Rows from block 10 of the encoder of a small masked image model, named by matrix and row number. Rows with one number belong to one neuron. Each number is 50 + 15 x the weight over its row's rms, rounded and kept within 0 to 99. All counts start at 0.
After each neuron's rows are labels from the 100 images, of 14976, where the neuron reaches its highest value: "top examples" is what is common among them; "colour at peak" is the nearest of a few named colours to the mean colour under the peak. Only what is clearly more common there than usual is listed. The data: microscope photos of single blood and bone marrow cells. In brackets: how many of the 100.
# fc1: MLP up (encoder.blocks.10.mlp.fc1.weight, 480x160), inputs 0-79
# fc2: MLP down (encoder.blocks.10.mlp.fc2.weight, 160x480, transposed), outputs 0-79

fc1.478:52 39 59 29 43 54 44 69 39 41 53 49 58 56 57 42 61 22 53 39 46 69 75 54 14 73 46 71 50 74 55 64 28 63 53 29 29 37 46 50 38 41 55 52 16 69 47 52 34 53 60 75 54 39 72 70 45 34 24 78 65 65 76 31 52 53 44 54 40 49 59 53 64 30 21 20 31 40 38 31
fc2.478:58 68 51 59 63 52 38 29 63 62 60 76 19 54 53 44 43 66 34 50 68 41 37 44 66 30 40 50 52 25 43 39 57 54 45 53 61 54 54 49 35 46 56 59 94 47 60 44 73 51 43 21 54 50 44 27 60 65 67 24 46 38 38 68 42 67 63 31 58 51 42 43 52 72 59 69 84 63 57 74
top examples: cell type: promyelocyte (45)
colour at peak: blue (64)

fc1.477:49 32 42 20 43 62 68 55 75 55 39 35 32 69 50 61 61 31 76 27 48 63 68 56 56 70 42 70 40 66 44 50 58 45 45 42 51 52 33 35 55 36 48 62 52 65 37 60 42 61 27 66 30 83 83 52 59 44 25 57 26 55 71 38 38 71 50 64 30 87 47 53 54 42 72 54 63 36 55 38
fc2.477:38 47 33 38 58 53 58 57 40 44 57 66 62 45 30 40 76 57 47 78 39 27 28 51 45 32 55 63 65 36 27 65 45 53 34 47 21 47 72 33 44 57 46 51 53 22 33 57 36 69 79 12 52 47 49 46 48 93 55 69 70 90 38 37 55 34 58 51 61 51 35 33 47 74 45 57 45 61 55 59
top examples: cell type: promyelocyte (39)
colour at peak: blue (40)

fc1.369:44 45 34 42 48 36 32 60 41 49 66 26 58 48 53 46 39 62 36 47 30 50 56 51 66 29 39 82 39 45 59 71 26 65 57 41 46 45 49 48 41 70 37 45 38 26 54 73 35 32 58 39 34 40 18 22 36 46 52 28 70 41 64 49 36 43 38 73 61 34 30 60 52 55 54 73 53 57 46 23
fc2.369:63 82 34 64 45 43 94 28 56 71 59 48 50 47 45 48 36 62 52 60 52 27 47 48 46 78 47 66 66 71 55 41 68 76 46 52 40 56 64 60 11 54 45 50 46 64 11 50 41 73 50 34 53 50 57 73 53 69 41 23 64 67 53 42 66 65 56 33 48 44 71 44 55 48 49 45 64 14 47 51
top examples: cell type: segmented neutrophil (47)
colour at peak: purple (50)

fc1.118:55 73 64 53 46 51 58 55 34 28 32 49 49 15 54 68 33 43 53 73 45 60 66 66 32 50 54 24 68 38 67 63 55 76 78 81 66 30 33 35 67 16 65 39 53 62 40 35 51 35 46 63 30 55 42 54 72 44 42 43 58 51 60 37 49 42 62 46 60 69 77 36 73 63 56 50 76 38 28 48
fc2.118:25 32 31 50 22 46 27 63 48 65 50 33 63 49 35 79 42 53 86 58 50 24 41 41 62 57 83 52 54 59 57 58 51 39 29 45 28 35 82 71 38 57 44 44 39 37 65 39 35 45 49 53 31 48 50 64 32 23 63 51 72 53 56 73 51 39 53 72 58 60 26 52 21 67 57 52 44 62 53 54
top examples: cell type: lymphocyte (37)
colour at peak: pink (67)

fc1.0:45 39 54 29 55 57 21 54 53 52 46 80 25 43 21 18 60 60 41 69 35 50 46 57 61 46 51 73 53 33 54 54 40 36 63 91 49 36 59 66 40 57 65 45 31 36 37 54 25 49 64 45 56 15 50 58 40 51 56 57 82 41 51 19 41 36 44 53 48 65 21 53 58 16 02 23 43 39 54 43
fc2.0:30 33 48 53 39 48 54 41 56 50 38 47 54 53 78 55 76 43 61 51 63 47 56 74 29 89 55 46 42 61 38 60 58 57 57 60 43 56 56 63 45 51 54 62 58 54 00 53 57 49 67 38 47 67 48 82 60 53 48 52 24 74 56 56 56 53 48 99 50 62 77 42 43 37 66 65 69 62 48 43
top examples: cell type: lymphocyte (46)
colour at peak: white (62)

fc1.367:69 24 48 37 37 50 54 51 77 57 56 46 79 59 52 59 67 48 37 56 51 19 56 52 61 48 75 69 44 94 47 37 44 28 51 51 77 35 71 62 60 59 40 55 43 24 48 42 52 75 25 35 31 30 33 44 39 36 61 65 67 45 62 53 34 36 43 40 36 47 58 55 37 49 12 44 22 38 38 49
fc2.367:27 59 43 50 51 53 46 57 63 63 30 70 29 54 43 62 07 37 77 70 69 61 56 44 56 33 46 45 54 35 38 43 45 69 59 42 38 63 36 37 78 42 37 75 71 58 32 78 57 65 66 63 46 52 60 58 72 75 52 44 59 68 57 43 60 67 58 78 41 50 45 58 46 52 29 59 55 62 55 50
top examples: cell type: segmented neutrophil (69); smear: peripheral blood (56)
colour at peak: pink (53)

fc1.74:58 55 49 72 30 23 74 43 64 42 74 31 46 57 67 69 64 55 73 19 58 58 61 51 65 46 52 58 47 60 33 45 72 38 43 31 43 58 48 52 47 49 36 65 64 83 48 68 55 29 28 64 26 19 45 40 61 18 44 37 18 44 54 65 34 55 33 54 54 44 57 49 49 66 26 53 56 46 28 51
fc2.74:52 56 42 62 58 38 42 45 48 75 42 67 78 41 73 43 70 37 59 49 47 45 05 60 29 75 28 46 19 62 35 43 24 21 50 36 51 55 52 42 42 39 36 56 64 38 50 62 19 42 73 49 59 32 31 73 50 49 31 58 29 58 40 37 60 68 59 37 57 30 53 41 52 65 45 48 58 86 61 24
top examples: cell type: promyelocyte (40)
colour at peak: purple (51)

fc1.440:32 47 55 44 16 49 58 52 54 83 85 70 64 63 57 37 67 52 41 46 48 46 67 36 52 75 65 66 52 81 53 47 29 32 70 30 55 32 81 64 38 35 58 52 34 41 79 49 53 60 58 23 50 40 31 45 35 71 51 58 66 46 53 57 60 37 52 58 32 49 54 47 56 42 18 59 42 45 70 71
fc2.440:53 84 54 56 61 51 39 57 49 53 42 40 32 34 57 67 02 51 70 56 69 70 37 57 52 43 49 39 70 51 40 32 52 65 62 41 30 54 40 47 82 40 25 56 84 54 37 67 40 61 55 89 57 49 44 56 84 68 53 37 61 66 50 64 58 41 59 70 42 55 70 34 51 42 42 60 66 76 57 44
top examples: smear: peripheral blood (57)
colour at peak: pink (51)

fc1.9:84 69 60 64 46 26 55 68 52 45 52 67 34 38 54 61 36 69 54 55 55 36 39 50 47 51 46 18 42 62 46 61 49 72 42 51 70 79 56 43 53 46 75 28 53 50 28 34 41 08 54 72 44 55 67 50 82 53 59 34 52 40 61 31 51 31 62 32 56 53 68 48 54 60 80 30 31 46 22 44
fc2.9:47 22 50 45 45 65 24 48 46 70 48 26 49 78 55 50 79 46 83 59 79 50 50 51 33 40 76 54 44 33 66 65 78 38 78 51 67 43 59 56 28 49 46 69 34 54 62 30 78 43 69 36 29 48 69 63 55 25 50 40 78 63 64 40 41 61 44 51 47 54 15 71 14 65 49 48 48 56 55 68
top examples: cell type: lymphocyte (40)
colour at peak: pink (76)

fc1.42:66 44 45 78 65 30 53 40 47 40 24 33 50 55 81 35 63 21 27 28 34 53 45 48 34 78 51 59 19 82 58 66 20 56 65 60 64 56 64 42 64 44 52 45 68 50 45 58 62 54 40 15 39 49 75 43 53 51 44 63 67 56 54 59 61 44 47 57 33 28 45 41 51 32 39 80 46 53 59 32
fc2.42:26 75 43 51 51 68 68 49 30 43 51 77 78 38 41 49 36 84 63 66 74 38 36 58 54 17 48 51 83 29 54 27 56 54 48 28 51 56 36 49 63 54 64 46 51 49 65 49 51 45 42 74 46 50 51 64 60 68 74 55 40 62 37 48 43 51 49 39 67 57 72 68 40 72 61 57 41 62 51 75
top examples: cell type: segmented neutrophil (75); smear: peripheral blood (48)
colour at peak: purple (50)

fc1.110:24 48 53 45 42 73 66 42 63 38 54 32 65 49 33 35 50 31 85 37 40 50 59 18 59 41 73 74 95 51 56 56 58 61 67 39 49 62 49 63 40 39 70 44 28 50 40 46 61 47 52 38 64 25 66 49 43 45 33 51 45 30 63 38 56 41 39 54 49 86 86 68 69 48 28 31 32 32 49 40
fc2.110:61 53 67 56 36 50 34 38 34 57 65 54 56 43 73 67 39 54 29 53 61 53 22 54 46 45 41 56 35 29 45 45 59 44 46 28 30 58 41 37 29 50 15 69 65 64 40 63 55 59 69 17 55 53 50 41 60 42 64 46 31 75 38 53 63 81 47 15 59 45 72 36 60 72 57 42 50 77 43 42
top examples: cell type: lymphocyte (37)
colour at peak: pink (66)

fc1.281:55 61 42 18 20 42 30 64 56 71 37 30 56 41 79 65 62 67 31 63 48 31 79 64 93 30 54 73 33 66 49 38 51 38 31 64 52 63 61 55 60 48 47 36 41 20 39 54 60 63 50 28 27 40 38 49 30 61 48 42 58 61 68 53 35 29 77 48 56 46 18 78 41 58 07 43 20 52 39 30
fc2.281:35 58 43 43 56 48 73 43 55 71 50 66 36 75 42 36 33 43 61 73 60 54 42 45 46 30 64 48 46 41 62 42 39 71 48 37 70 52 46 51 44 46 38 65 77 55 12 46 56 53 50 87 48 52 55 72 84 64 38 42 50 58 61 31 53 64 58 52 41 46 57 34 55 63 37 49 52 71 51 80
top examples: cell type: segmented neutrophil (47); smear: peripheral blood (37)
colour at peak: white (63)

fc1.46:27 49 64 81 73 34 64 43 67 48 64 47 34 61 56 64 56 54 37 34 43 36 52 49 59 45 51 07 40 58 68 50 45 51 38 59 51 71 63 68 65 59 29 46 56 29 34 74 45 50 35 50 74 75 25 46 37 48 47 42 79 54 57 49 50 29 52 67 18 14 39 50 55 52 68 53 34 43 64 49
fc2.46:58 27 53 56 54 76 46 37 27 62 66 36 55 20 20 61 49 56 66 83 46 65 63 62 34 50 31 50 49 57 46 68 25 56 57 50 34 55 28 09 50 38 50 78 51 51 15 34 24 50 59 50 79 51 48 69 51 51 52 57 56 54 62 60 58 71 54 71 52 50 41 28 28 50 70 64 33 42 53 50
top examples: cell type: segmented neutrophil (92); smear: peripheral blood (90)
colour at peak: purple (94)

fc1.96:64 32 62 66 51 75 19 47 61 57 50 62 62 72 37 58 44 50 57 51 29 63 67 62 32 48 71 72 63 58 48 48 40 54 48 43 57 28 47 63 52 61 44 40 41 19 76 41 50 66 42 32 32 35 25 33 41 49 44 46 33 45 63 40 20 37 17 79 53 45 36 65 16 55 40 37 23 61 50 23
fc2.96:26 85 59 52 58 47 63 80 62 50 48 36 42 29 46 49 32 47 69 48 93 61 39 60 67 50 52 39 56 50 52 33 51 57 58 49 35 49 54 48 62 40 50 63 67 62 43 36 35 67 58 65 27 47 53 44 60 65 48 29 58 58 71 70 49 43 75 42 38 59 33 37 68 48 50 68 75 49 50 61
top examples: cell type: segmented neutrophil (43)
colour at peak: purple (78)

fc1.439:70 42 20 54 58 16 44 70 56 66 41 23 49 27 29 46 49 47 59 49 64 43 20 36 57 39 55 46 55 68 39 37 55 68 50 47 75 54 45 38 47 67 55 70 71 52 32 43 40 45 33 60 24 50 65 61 41 48 56 56 56 52 70 50 70 62 42 52 65 26 37 58 64 41 64 46 54 56 52 34
fc2.439:29 39 33 35 48 44 49 13 46 31 65 71 76 61 44 51 81 57 81 66 64 33 67 36 37 68 65 69 38 41 52 52 47 43 78 69 58 66 52 67 37 55 56 31 37 64 74 60 67 67 64 40 45 47 55 38 44 47 41 47 75 46 40 16 63 64 62 81 48 41 46 53 13 61 62 45 65 24 46 44
top examples: cell type: segmented neutrophil (49)
colour at peak: purple (65)

fc1.295:62 54 44 37 49 67 23 31 59 73 47 65 37 69 41 41 54 65 43 37 75 34 51 41 58 60 40 43 51 49 56 29 56 41 52 81 60 57 46 35 41 59 67 37 89 48 39 41 57 32 40 47 41 54 43 56 43 52 73 62 55 62 58 51 37 80 64 59 34 39 34 45 32 38 48 31 71 60 58 56
fc2.295:74 69 71 57 64 52 46 35 44 66 57 79 36 52 20 67 35 68 53 74 63 57 50 68 58 53 43 50 45 31 43 56 74 13 53 55 40 55 66 55 69 47 48 60 65 53 42 55 40 55 38 57 58 46 46 78 26 23 72 37 61 40 55 21 49 83 57 41 57 47 48 46 34 46 50 65 62 61 58 60
top examples: cell type: segmented neutrophil (70)
colour at peak: purple (80)

fc1.259:59 41 45 38 47 37 56 48 72 44 31 61 56 45 47 36 53 27 49 55 52 45 35 33 25 63 45 57 39 78 37 28 46 55 70 53 51 80 65 76 63 48 30 62 58 17 73 33 49 60 40 53 28 46 18 56 57 42 77 08 50 35 39 41 65 67 40 52 33 40 54 56 45 63 45 31 33 52 60 78
fc2.259:58 61 70 48 47 50 33 49 58 33 46 73 40 18 18 35 37 20 50 57 51 70 43 42 78 47 50 36 42 29 39 57 46 49 61 42 41 69 27 17 76 42 50 55 56 41 49 73 60 63 66 54 44 50 54 54 59 77 66 71 44 39 72 57 61 59 57 38 60 58 63 71 62 39 50 79 62 60 52 34
top examples: cell type: segmented neutrophil (64); smear: peripheral blood (56)
colour at peak: purple (69)

fc1.64:46 70 21 29 30 61 50 46 56 34 59 26 82 57 76 63 77 39 26 52 51 26 52 45 55 41 53 58 65 33 29 43 65 48 48 63 36 36 71 40 82 69 39 39 34 08 42 45 51 53 25 39 62 42 47 58 28 32 57 66 49 62 39 43 74 48 62 62 48 71 41 37 58 31 20 44 41 55 39 39
fc2.64:44 55 53 55 50 54 69 56 54 72 36 64 27 54 27 29 14 48 53 59 61 73 38 33 26 55 41 52 40 50 25 43 14 68 59 45 51 41 29 31 28 44 49 58 61 54 36 75 47 68 53 51 59 50 54 42 72 58 50 43 47 33 74 27 55 43 36 81 46 41 64 44 44 37 30 55 41 58 57 51
top examples: smear: peripheral blood (57)
colour at peak: pink (64)

fc1.466:64 60 41 34 25 34 28 48 03 53 64 61 48 47 23 55 44 45 37 40 62 78 66 88 43 42 43 51 62 33 33 76 32 61 71 55 39 64 68 40 45 48 46 55 59 38 37 39 66 40 64 41 46 52 66 59 64 65 47 27 60 66 56 56 51 54 40 57 68 41 58 60 67 63 79 51 57 56 40 47
fc2.466:42 79 61 50 45 63 67 66 56 59 50 38 60 49 34 40 83 59 88 10 70 52 40 36 58 58 42 56 36 49 58 44 29 35 25 36 48 48 47 51 14 46 47 54 55 45 37 20 38 47 34 67 40 44 47 43 41 33 40 37 62 62 24 46 45 37 55 48 74 60 27 23 61 36 40 32 45 63 46 60
top examples: cell type: segmented neutrophil (49)
colour at peak: pink (55)

fc1.292:50 21 16 67 57 70 43 58 69 66 55 38 48 52 45 49 69 64 25 45 34 43 38 31 61 61 38 46 62 41 42 46 67 47 43 66 37 46 30 71 35 54 34 37 46 20 55 56 55 39 37 39 39 49 42 50 51 38 59 46 52 25 40 51 49 38 23 33 37 37 65 72 19 45 51 56 27 47 51 74
fc2.292:44 78 36 54 50 48 57 61 53 56 64 64 23 10 52 62 28 43 49 55 73 71 40 60 49 21 43 44 14 31 47 45 52 56 45 52 44 47 50 43 76 42 58 58 62 55 38 56 34 62 85 33 66 53 47 41 61 50 30 27 56 67 83 41 58 74 52 07 49 49 60 34 66 49 48 55 59 57 36 61
top examples: smear: peripheral blood (55)
colour at peak: white (46)

fc1.90:16 49 55 60 37 72 49 68 45 70 65 39 17 59 42 26 80 35 58 70 67 47 39 21 58 46 37 56 38 71 47 42 55 55 39 37 49 41 53 42 34 66 41 65 52 36 65 60 55 65 43 51 46 50 42 28 27 51 39 72 60 61 30 52 58 62 39 59 57 23 46 36 44 63 45 70 58 44 73 36
fc2.90:66 64 47 44 63 30 60 54 45 47 64 49 59 36 64 33 99 55 33 55 39 60 57 58 69 66 33 49 70 37 41 61 56 16 34 65 64 46 40 62 53 56 40 36 44 61 35 29 79 41 46 35 48 51 40 60 35 62 55 56 46 54 43 48 48 49 65 37 55 63 62 20 85 26 67 47 61 35 46 50
top examples: smear: peripheral blood (82); cell type: segmented neutrophil (48)
colour at peak: pink (70)

fc1.261:30 43 59 38 61 35 45 52 51 59 64 46 59 56 52 23 44 43 63 38 53 56 64 32 69 92 75 28 61 45 58 48 83 53 57 44 74 62 65 59 29 63 85 47 49 41 42 43 33 37 42 80 56 49 39 62 46 51 48 55 37 40 44 48 51 53 58 57 47 39 55 60 36 47 50 07 29 21 75 48
fc2.261:46 45 46 52 52 67 61 61 39 34 33 68 41 24 50 77 35 63 76 43 41 35 47 63 52 33 40 50 59 39 33 47 36 44 67 19 20 62 61 65 35 51 59 47 67 47 38 55 64 57 48 78 51 53 50 41 46 67 21 55 57 78 77 30 59 18 34 73 56 50 42 78 58 46 49 39 69 65 44 31
top examples: cell type: promyelocyte (39)
colour at peak: purple (71)

fc1.70:56 40 76 65 82 55 46 50 30 26 78 58 65 65 71 68 44 44 27 56 44 44 49 37 36 43 59 52 46 31 60 59 75 39 56 59 73 38 52 28 56 52 69 55 65 35 30 52 25 38 53 66 17 54 48 68 73 45 33 45 65 55 51 53 34 49 64 24 46 67 62 42 53 39 84 62 37 65 40 44
fc2.70:67 62 51 70 44 67 62 55 68 40 31 52 81 70 29 50 21 53 39 49 59 54 62 67 50 55 47 43 16 69 66 41 58 64 67 28 48 59 59 83 61 37 46 57 46 72 77 56 39 52 59 36 54 51 44 36 29 68 44 51 48 45 45 63 49 53 25 37 35 46 04 65 53 64 53 56 55 29 59 19
top examples: smear: peripheral blood (83)
colour at peak: pink (86)

fc1.137:39 31 50 21 64 63 40 65 54 55 56 84 38 41 21 18 55 52 35 68 19 62 45 37 55 42 58 70 57 28 62 43 44 55 63 87 56 43 70 59 48 54 58 45 40 39 38 48 27 44 81 50 59 20 56 57 36 56 52 56 65 46 71 40 35 46 42 60 43 66 43 55 52 20 11 18 58 42 50 43
fc2.137:28 42 42 44 36 51 50 37 65 57 45 44 49 46 71 36 72 41 53 51 61 25 65 75 41 72 55 47 47 72 35 60 56 75 51 74 56 51 52 46 39 55 52 56 38 54 00 45 45 42 58 37 43 61 50 62 77 54 54 56 28 61 49 60 49 57 58 99 59 55 75 39 17 53 59 74 65 47 44 41
top examples: cell type: lymphocyte (44)
colour at peak: pink (58)

fc1.239:19 46 82 58 53 67 43 28 59 37 54 52 44 51 64 41 69 30 43 38 47 55 64 58 70 60 75 25 16 57 65 47 60 32 80 56 52 40 15 39 48 64 49 40 79 42 48 31 24 46 46 79 65 53 64 53 73 37 53 57 32 37 59 45 68 68 76 38 50 82 86 45 63 26 55 39 52 65 65 71
fc2.239:54 42 50 52 38 46 26 58 47 28 38 42 56 21 58 78 35 51 65 47 57 76 62 44 33 53 69 41 48 45 52 52 94 14 51 29 33 59 68 46 52 44 27 52 30 53 90 67 51 47 50 60 49 51 44 47 22 89 45 67 57 48 24 59 46 30 43 78 36 39 30 54 33 66 62 37 37 38 55 34
top examples: smear: peripheral blood (85)
colour at peak: pink (79)

fc1.235:15 66 76 52 47 48 66 67 18 43 27 36 38 64 28 35 38 33 42 46 26 41 35 53 11 67 18 40 57 23 56 58 51 61 72 56 24 63 35 30 63 79 56 44 58 76 55 31 35 34 60 67 52 53 65 55 86 33 49 59 49 25 55 37 64 56 53 56 47 73 66 56 63 35 81 56 45 57 64 69
fc2.235:54 08 40 56 37 52 19 53 61 37 54 46 67 14 67 82 50 40 34 26 36 62 70 29 78 45 56 45 28 54 38 33 85 36 29 52 48 50 44 49 58 62 52 45 51 42 90 69 66 43 38 44 53 47 36 71 31 45 57 62 40 40 35 68 39 42 51 53 45 50 25 44 41 53 48 45 32 50 40 24
top examples: smear: peripheral blood (99)
colour at peak: pink (98)

fc1.190:38 66 50 64 43 46 57 33 49 44 47 42 23 50 39 42 44 49 56 48 56 55 54 45 17 90 44 33 69 50 40 50 69 63 67 49 52 54 51 61 60 46 65 49 68 80 48 23 29 39 63 81 65 70 49 55 87 38 43 45 29 39 61 48 59 56 63 30 59 39 91 55 73 38 94 41 62 66 70 64
fc2.190:53 00 73 48 42 57 17 64 40 39 44 59 65 65 39 69 58 54 73 38 52 55 55 47 49 41 66 46 53 68 59 46 47 28 31 50 50 49 60 50 63 52 43 38 48 29 98 64 79 46 45 35 52 46 48 55 34 45 46 61 36 28 30 61 52 22 32 72 59 59 27 67 25 49 61 43 30 51 50 36
top examples: smear: peripheral blood (92)
colour at peak: pink (94)

fc1.257:57 75 58 79 39 28 41 27 55 17 44 66 61 47 47 50 40 51 66 40 43 55 63 61 43 81 65 40 54 31 34 65 45 42 64 41 51 23 64 50 78 72 66 63 54 54 67 38 26 31 41 46 48 56 54 64 44 82 55 42 46 38 50 39 36 49 55 57 53 44 61 27 61 53 36 23 52 55 76 55
fc2.257:53 37 69 50 60 48 46 58 57 32 40 59 27 61 62 56 45 59 85 81 88 52 32 58 53 24 40 52 29 66 53 45 43 48 42 49 38 62 43 61 76 69 40 41 60 44 43 41 76 44 61 64 59 51 53 28 52 49 52 50 56 64 23 77 64 31 42 77 33 46 57 66 30 66 69 94 83 66 37 26
top examples: smear: peripheral blood (92)
colour at peak: pink (90)

fc1.13:72 61 74 77 60 55 64 33 51 46 69 58 37 56 16 43 23 64 57 56 46 62 71 71 40 62 56 41 58 40 38 67 60 69 51 39 63 66 15 52 51 75 72 53 60 42 33 27 48 14 74 51 55 68 51 61 67 45 52 31 38 43 25 49 37 45 57 35 46 38 80 50 76 37 82 44 44 66 49 56
fc2.13:51 25 37 51 37 66 26 72 60 22 42 17 60 55 85 54 64 56 81 23 57 34 32 60 43 59 55 54 45 72 52 48 56 30 52 42 45 50 73 62 67 58 25 49 24 43 99 55 41 60 38 29 38 48 54 66 50 32 31 58 34 39 63 56 54 36 49 79 59 44 10 65 25 74 65 63 39 37 48 66
top examples: smear: peripheral blood (46)
colour at peak: pink (60)

fc1.132:57 31 60 68 64 44 28 28 44 59 20 33 45 45 48 48 32 59 73 37 46 48 61 56 47 53 25 23 60 32 50 65 59 59 56 41 28 77 38 35 51 31 22 23 53 50 77 29 54 23 42 44 63 57 32 39 47 59 48 29 48 45 59 40 28 39 61 63 70 62 71 36 80 41 47 39 51 46 33 37
fc2.132:27 50 39 50 37 58 43 49 54 26 55 53 49 59 51 44 49 72 69 60 56 56 45 36 45 63 67 64 84 54 47 15 37 43 17 64 39 43 37 78 44 61 42 37 52 38 66 99 40 66 44 53 47 50 33 49 63 22 27 63 53 52 11 67 69 59 68 90 50 51 45 32 49 30 52 63 32 57 56 64
top examples: smear: peripheral blood (82)
colour at peak: pink (83)

fc1.368:45 46 30 76 21 42 61 62 68 53 73 40 76 64 46 57 35 90 59 31 38 39 45 73 46 44 65 47 63 29 54 40 45 52 49 69 52 56 42 60 61 60 48 51 67 70 44 61 60 63 59 47 37 56 60 66 58 44 65 56 44 50 44 49 30 45 81 52 66 40 45 32 42 56 53 41 55 62 71 39
fc2.368:61 49 61 42 53 54 42 58 71 39 60 32 51 19 53 73 36 33 73 45 60 40 02 56 46 73 31 39 31 54 37 66 22 76 42 44 69 32 63 62 53 55 51 56 26 35 67 34 55 65 52 63 50 55 45 65 38 36 46 48 38 57 47 54 64 40 42 59 54 60 38 32 50 45 51 68 59 57 41 29
top examples: smear: peripheral blood (52); cell type: lymphocyte (47)
colour at peak: pink (69)

fc1.181:59 27 45 52 26 36 45 63 62 73 55 54 73 63 54 73 49 51 59 50 55 39 58 47 95 27 57 61 54 88 51 46 29 45 33 54 72 30 76 46 43 50 63 32 36 25 46 60 61 48 32 25 29 33 36 40 19 59 63 69 43 55 26 51 37 50 26 37 43 49 17 48 49 60 00 59 51 41 44 34
fc2.181:25 93 41 53 61 42 70 46 46 68 56 49 54 79 44 27 23 56 72 75 75 52 40 52 32 36 50 47 63 32 43 44 31 86 58 33 36 53 51 58 43 40 61 58 67 61 20 44 37 58 66 62 56 50 64 70 71 64 46 30 56 81 72 38 57 51 61 75 44 52 76 49 52 40 44 38 66 70 52 51
top examples: cell type: segmented neutrophil (51); smear: peripheral blood (48)
colour at peak: pink (49)

fc1.211:47 28 61 22 54 64 44 52 48 67 49 63 53 45 34 60 61 61 57 72 19 65 36 53 47 69 48 80 45 29 62 59 52 31 69 75 52 34 62 59 68 44 58 52 49 31 29 57 30 56 63 57 56 06 68 80 34 51 57 49 77 59 66 55 52 33 43 62 39 82 33 47 73 01 05 54 52 46 44 58
fc2.211:41 46 51 50 37 52 31 46 56 52 41 43 59 39 63 44 68 37 46 44 58 46 60 51 50 61 46 44 34 64 55 43 40 29 52 53 62 51 71 53 42 39 43 51 51 48 00 48 53 49 57 31 47 56 42 53 60 52 66 50 40 55 44 40 63 58 48 99 46 54 65 34 42 60 62 57 67 69 49 30
top examples: cell type: lymphocyte (36)
colour at peak: white (66)

fc1.330:43 22 48 26 51 57 39 58 54 48 41 55 50 46 45 51 71 41 38 84 55 65 38 51 48 41 62 78 33 41 51 48 43 65 69 58 46 31 63 54 35 53 62 55 45 38 30 58 25 55 60 35 53 07 66 57 53 75 49 55 76 60 60 45 39 53 43 68 45 73 50 56 76 18 02 50 57 64 49 54
fc2.330:47 59 67 46 40 48 33 45 61 64 39 54 42 41 64 77 73 54 52 53 53 34 45 60 52 48 59 42 55 36 39 47 55 36 46 52 49 58 78 52 49 57 34 56 55 45 00 63 49 60 48 50 41 59 42 40 51 59 75 44 42 65 56 50 55 40 39 99 55 55 39 51 49 65 63 63 60 46 50 45
top examples: smear: peripheral blood (54)
colour at peak: white (73)

fc1.340:47 55 66 75 56 38 57 46 47 19 43 43 32 52 80 69 62 43 73 47 32 33 60 48 13 85 69 32 54 55 54 61 44 48 54 34 43 57 58 46 28 42 55 57 65 67 47 48 54 53 68 47 55 50 38 36 74 19 39 69 44 39 68 73 48 28 31 54 52 41 46 56 59 59 57 34 64 51 54 30
fc2.340:46 64 58 60 38 50 41 31 49 66 52 49 86 41 29 52 58 44 58 62 69 63 71 53 59 31 47 37 31 29 60 41 63 39 53 41 54 42 59 57 62 66 48 54 45 45 39 52 54 37 49 68 62 51 44 67 45 40 40 38 52 34 43 39 53 64 57 86 65 50 47 48 42 46 53 51 41 71 41 35
top examples: cell type: promyelocyte (37)
colour at peak: purple (84)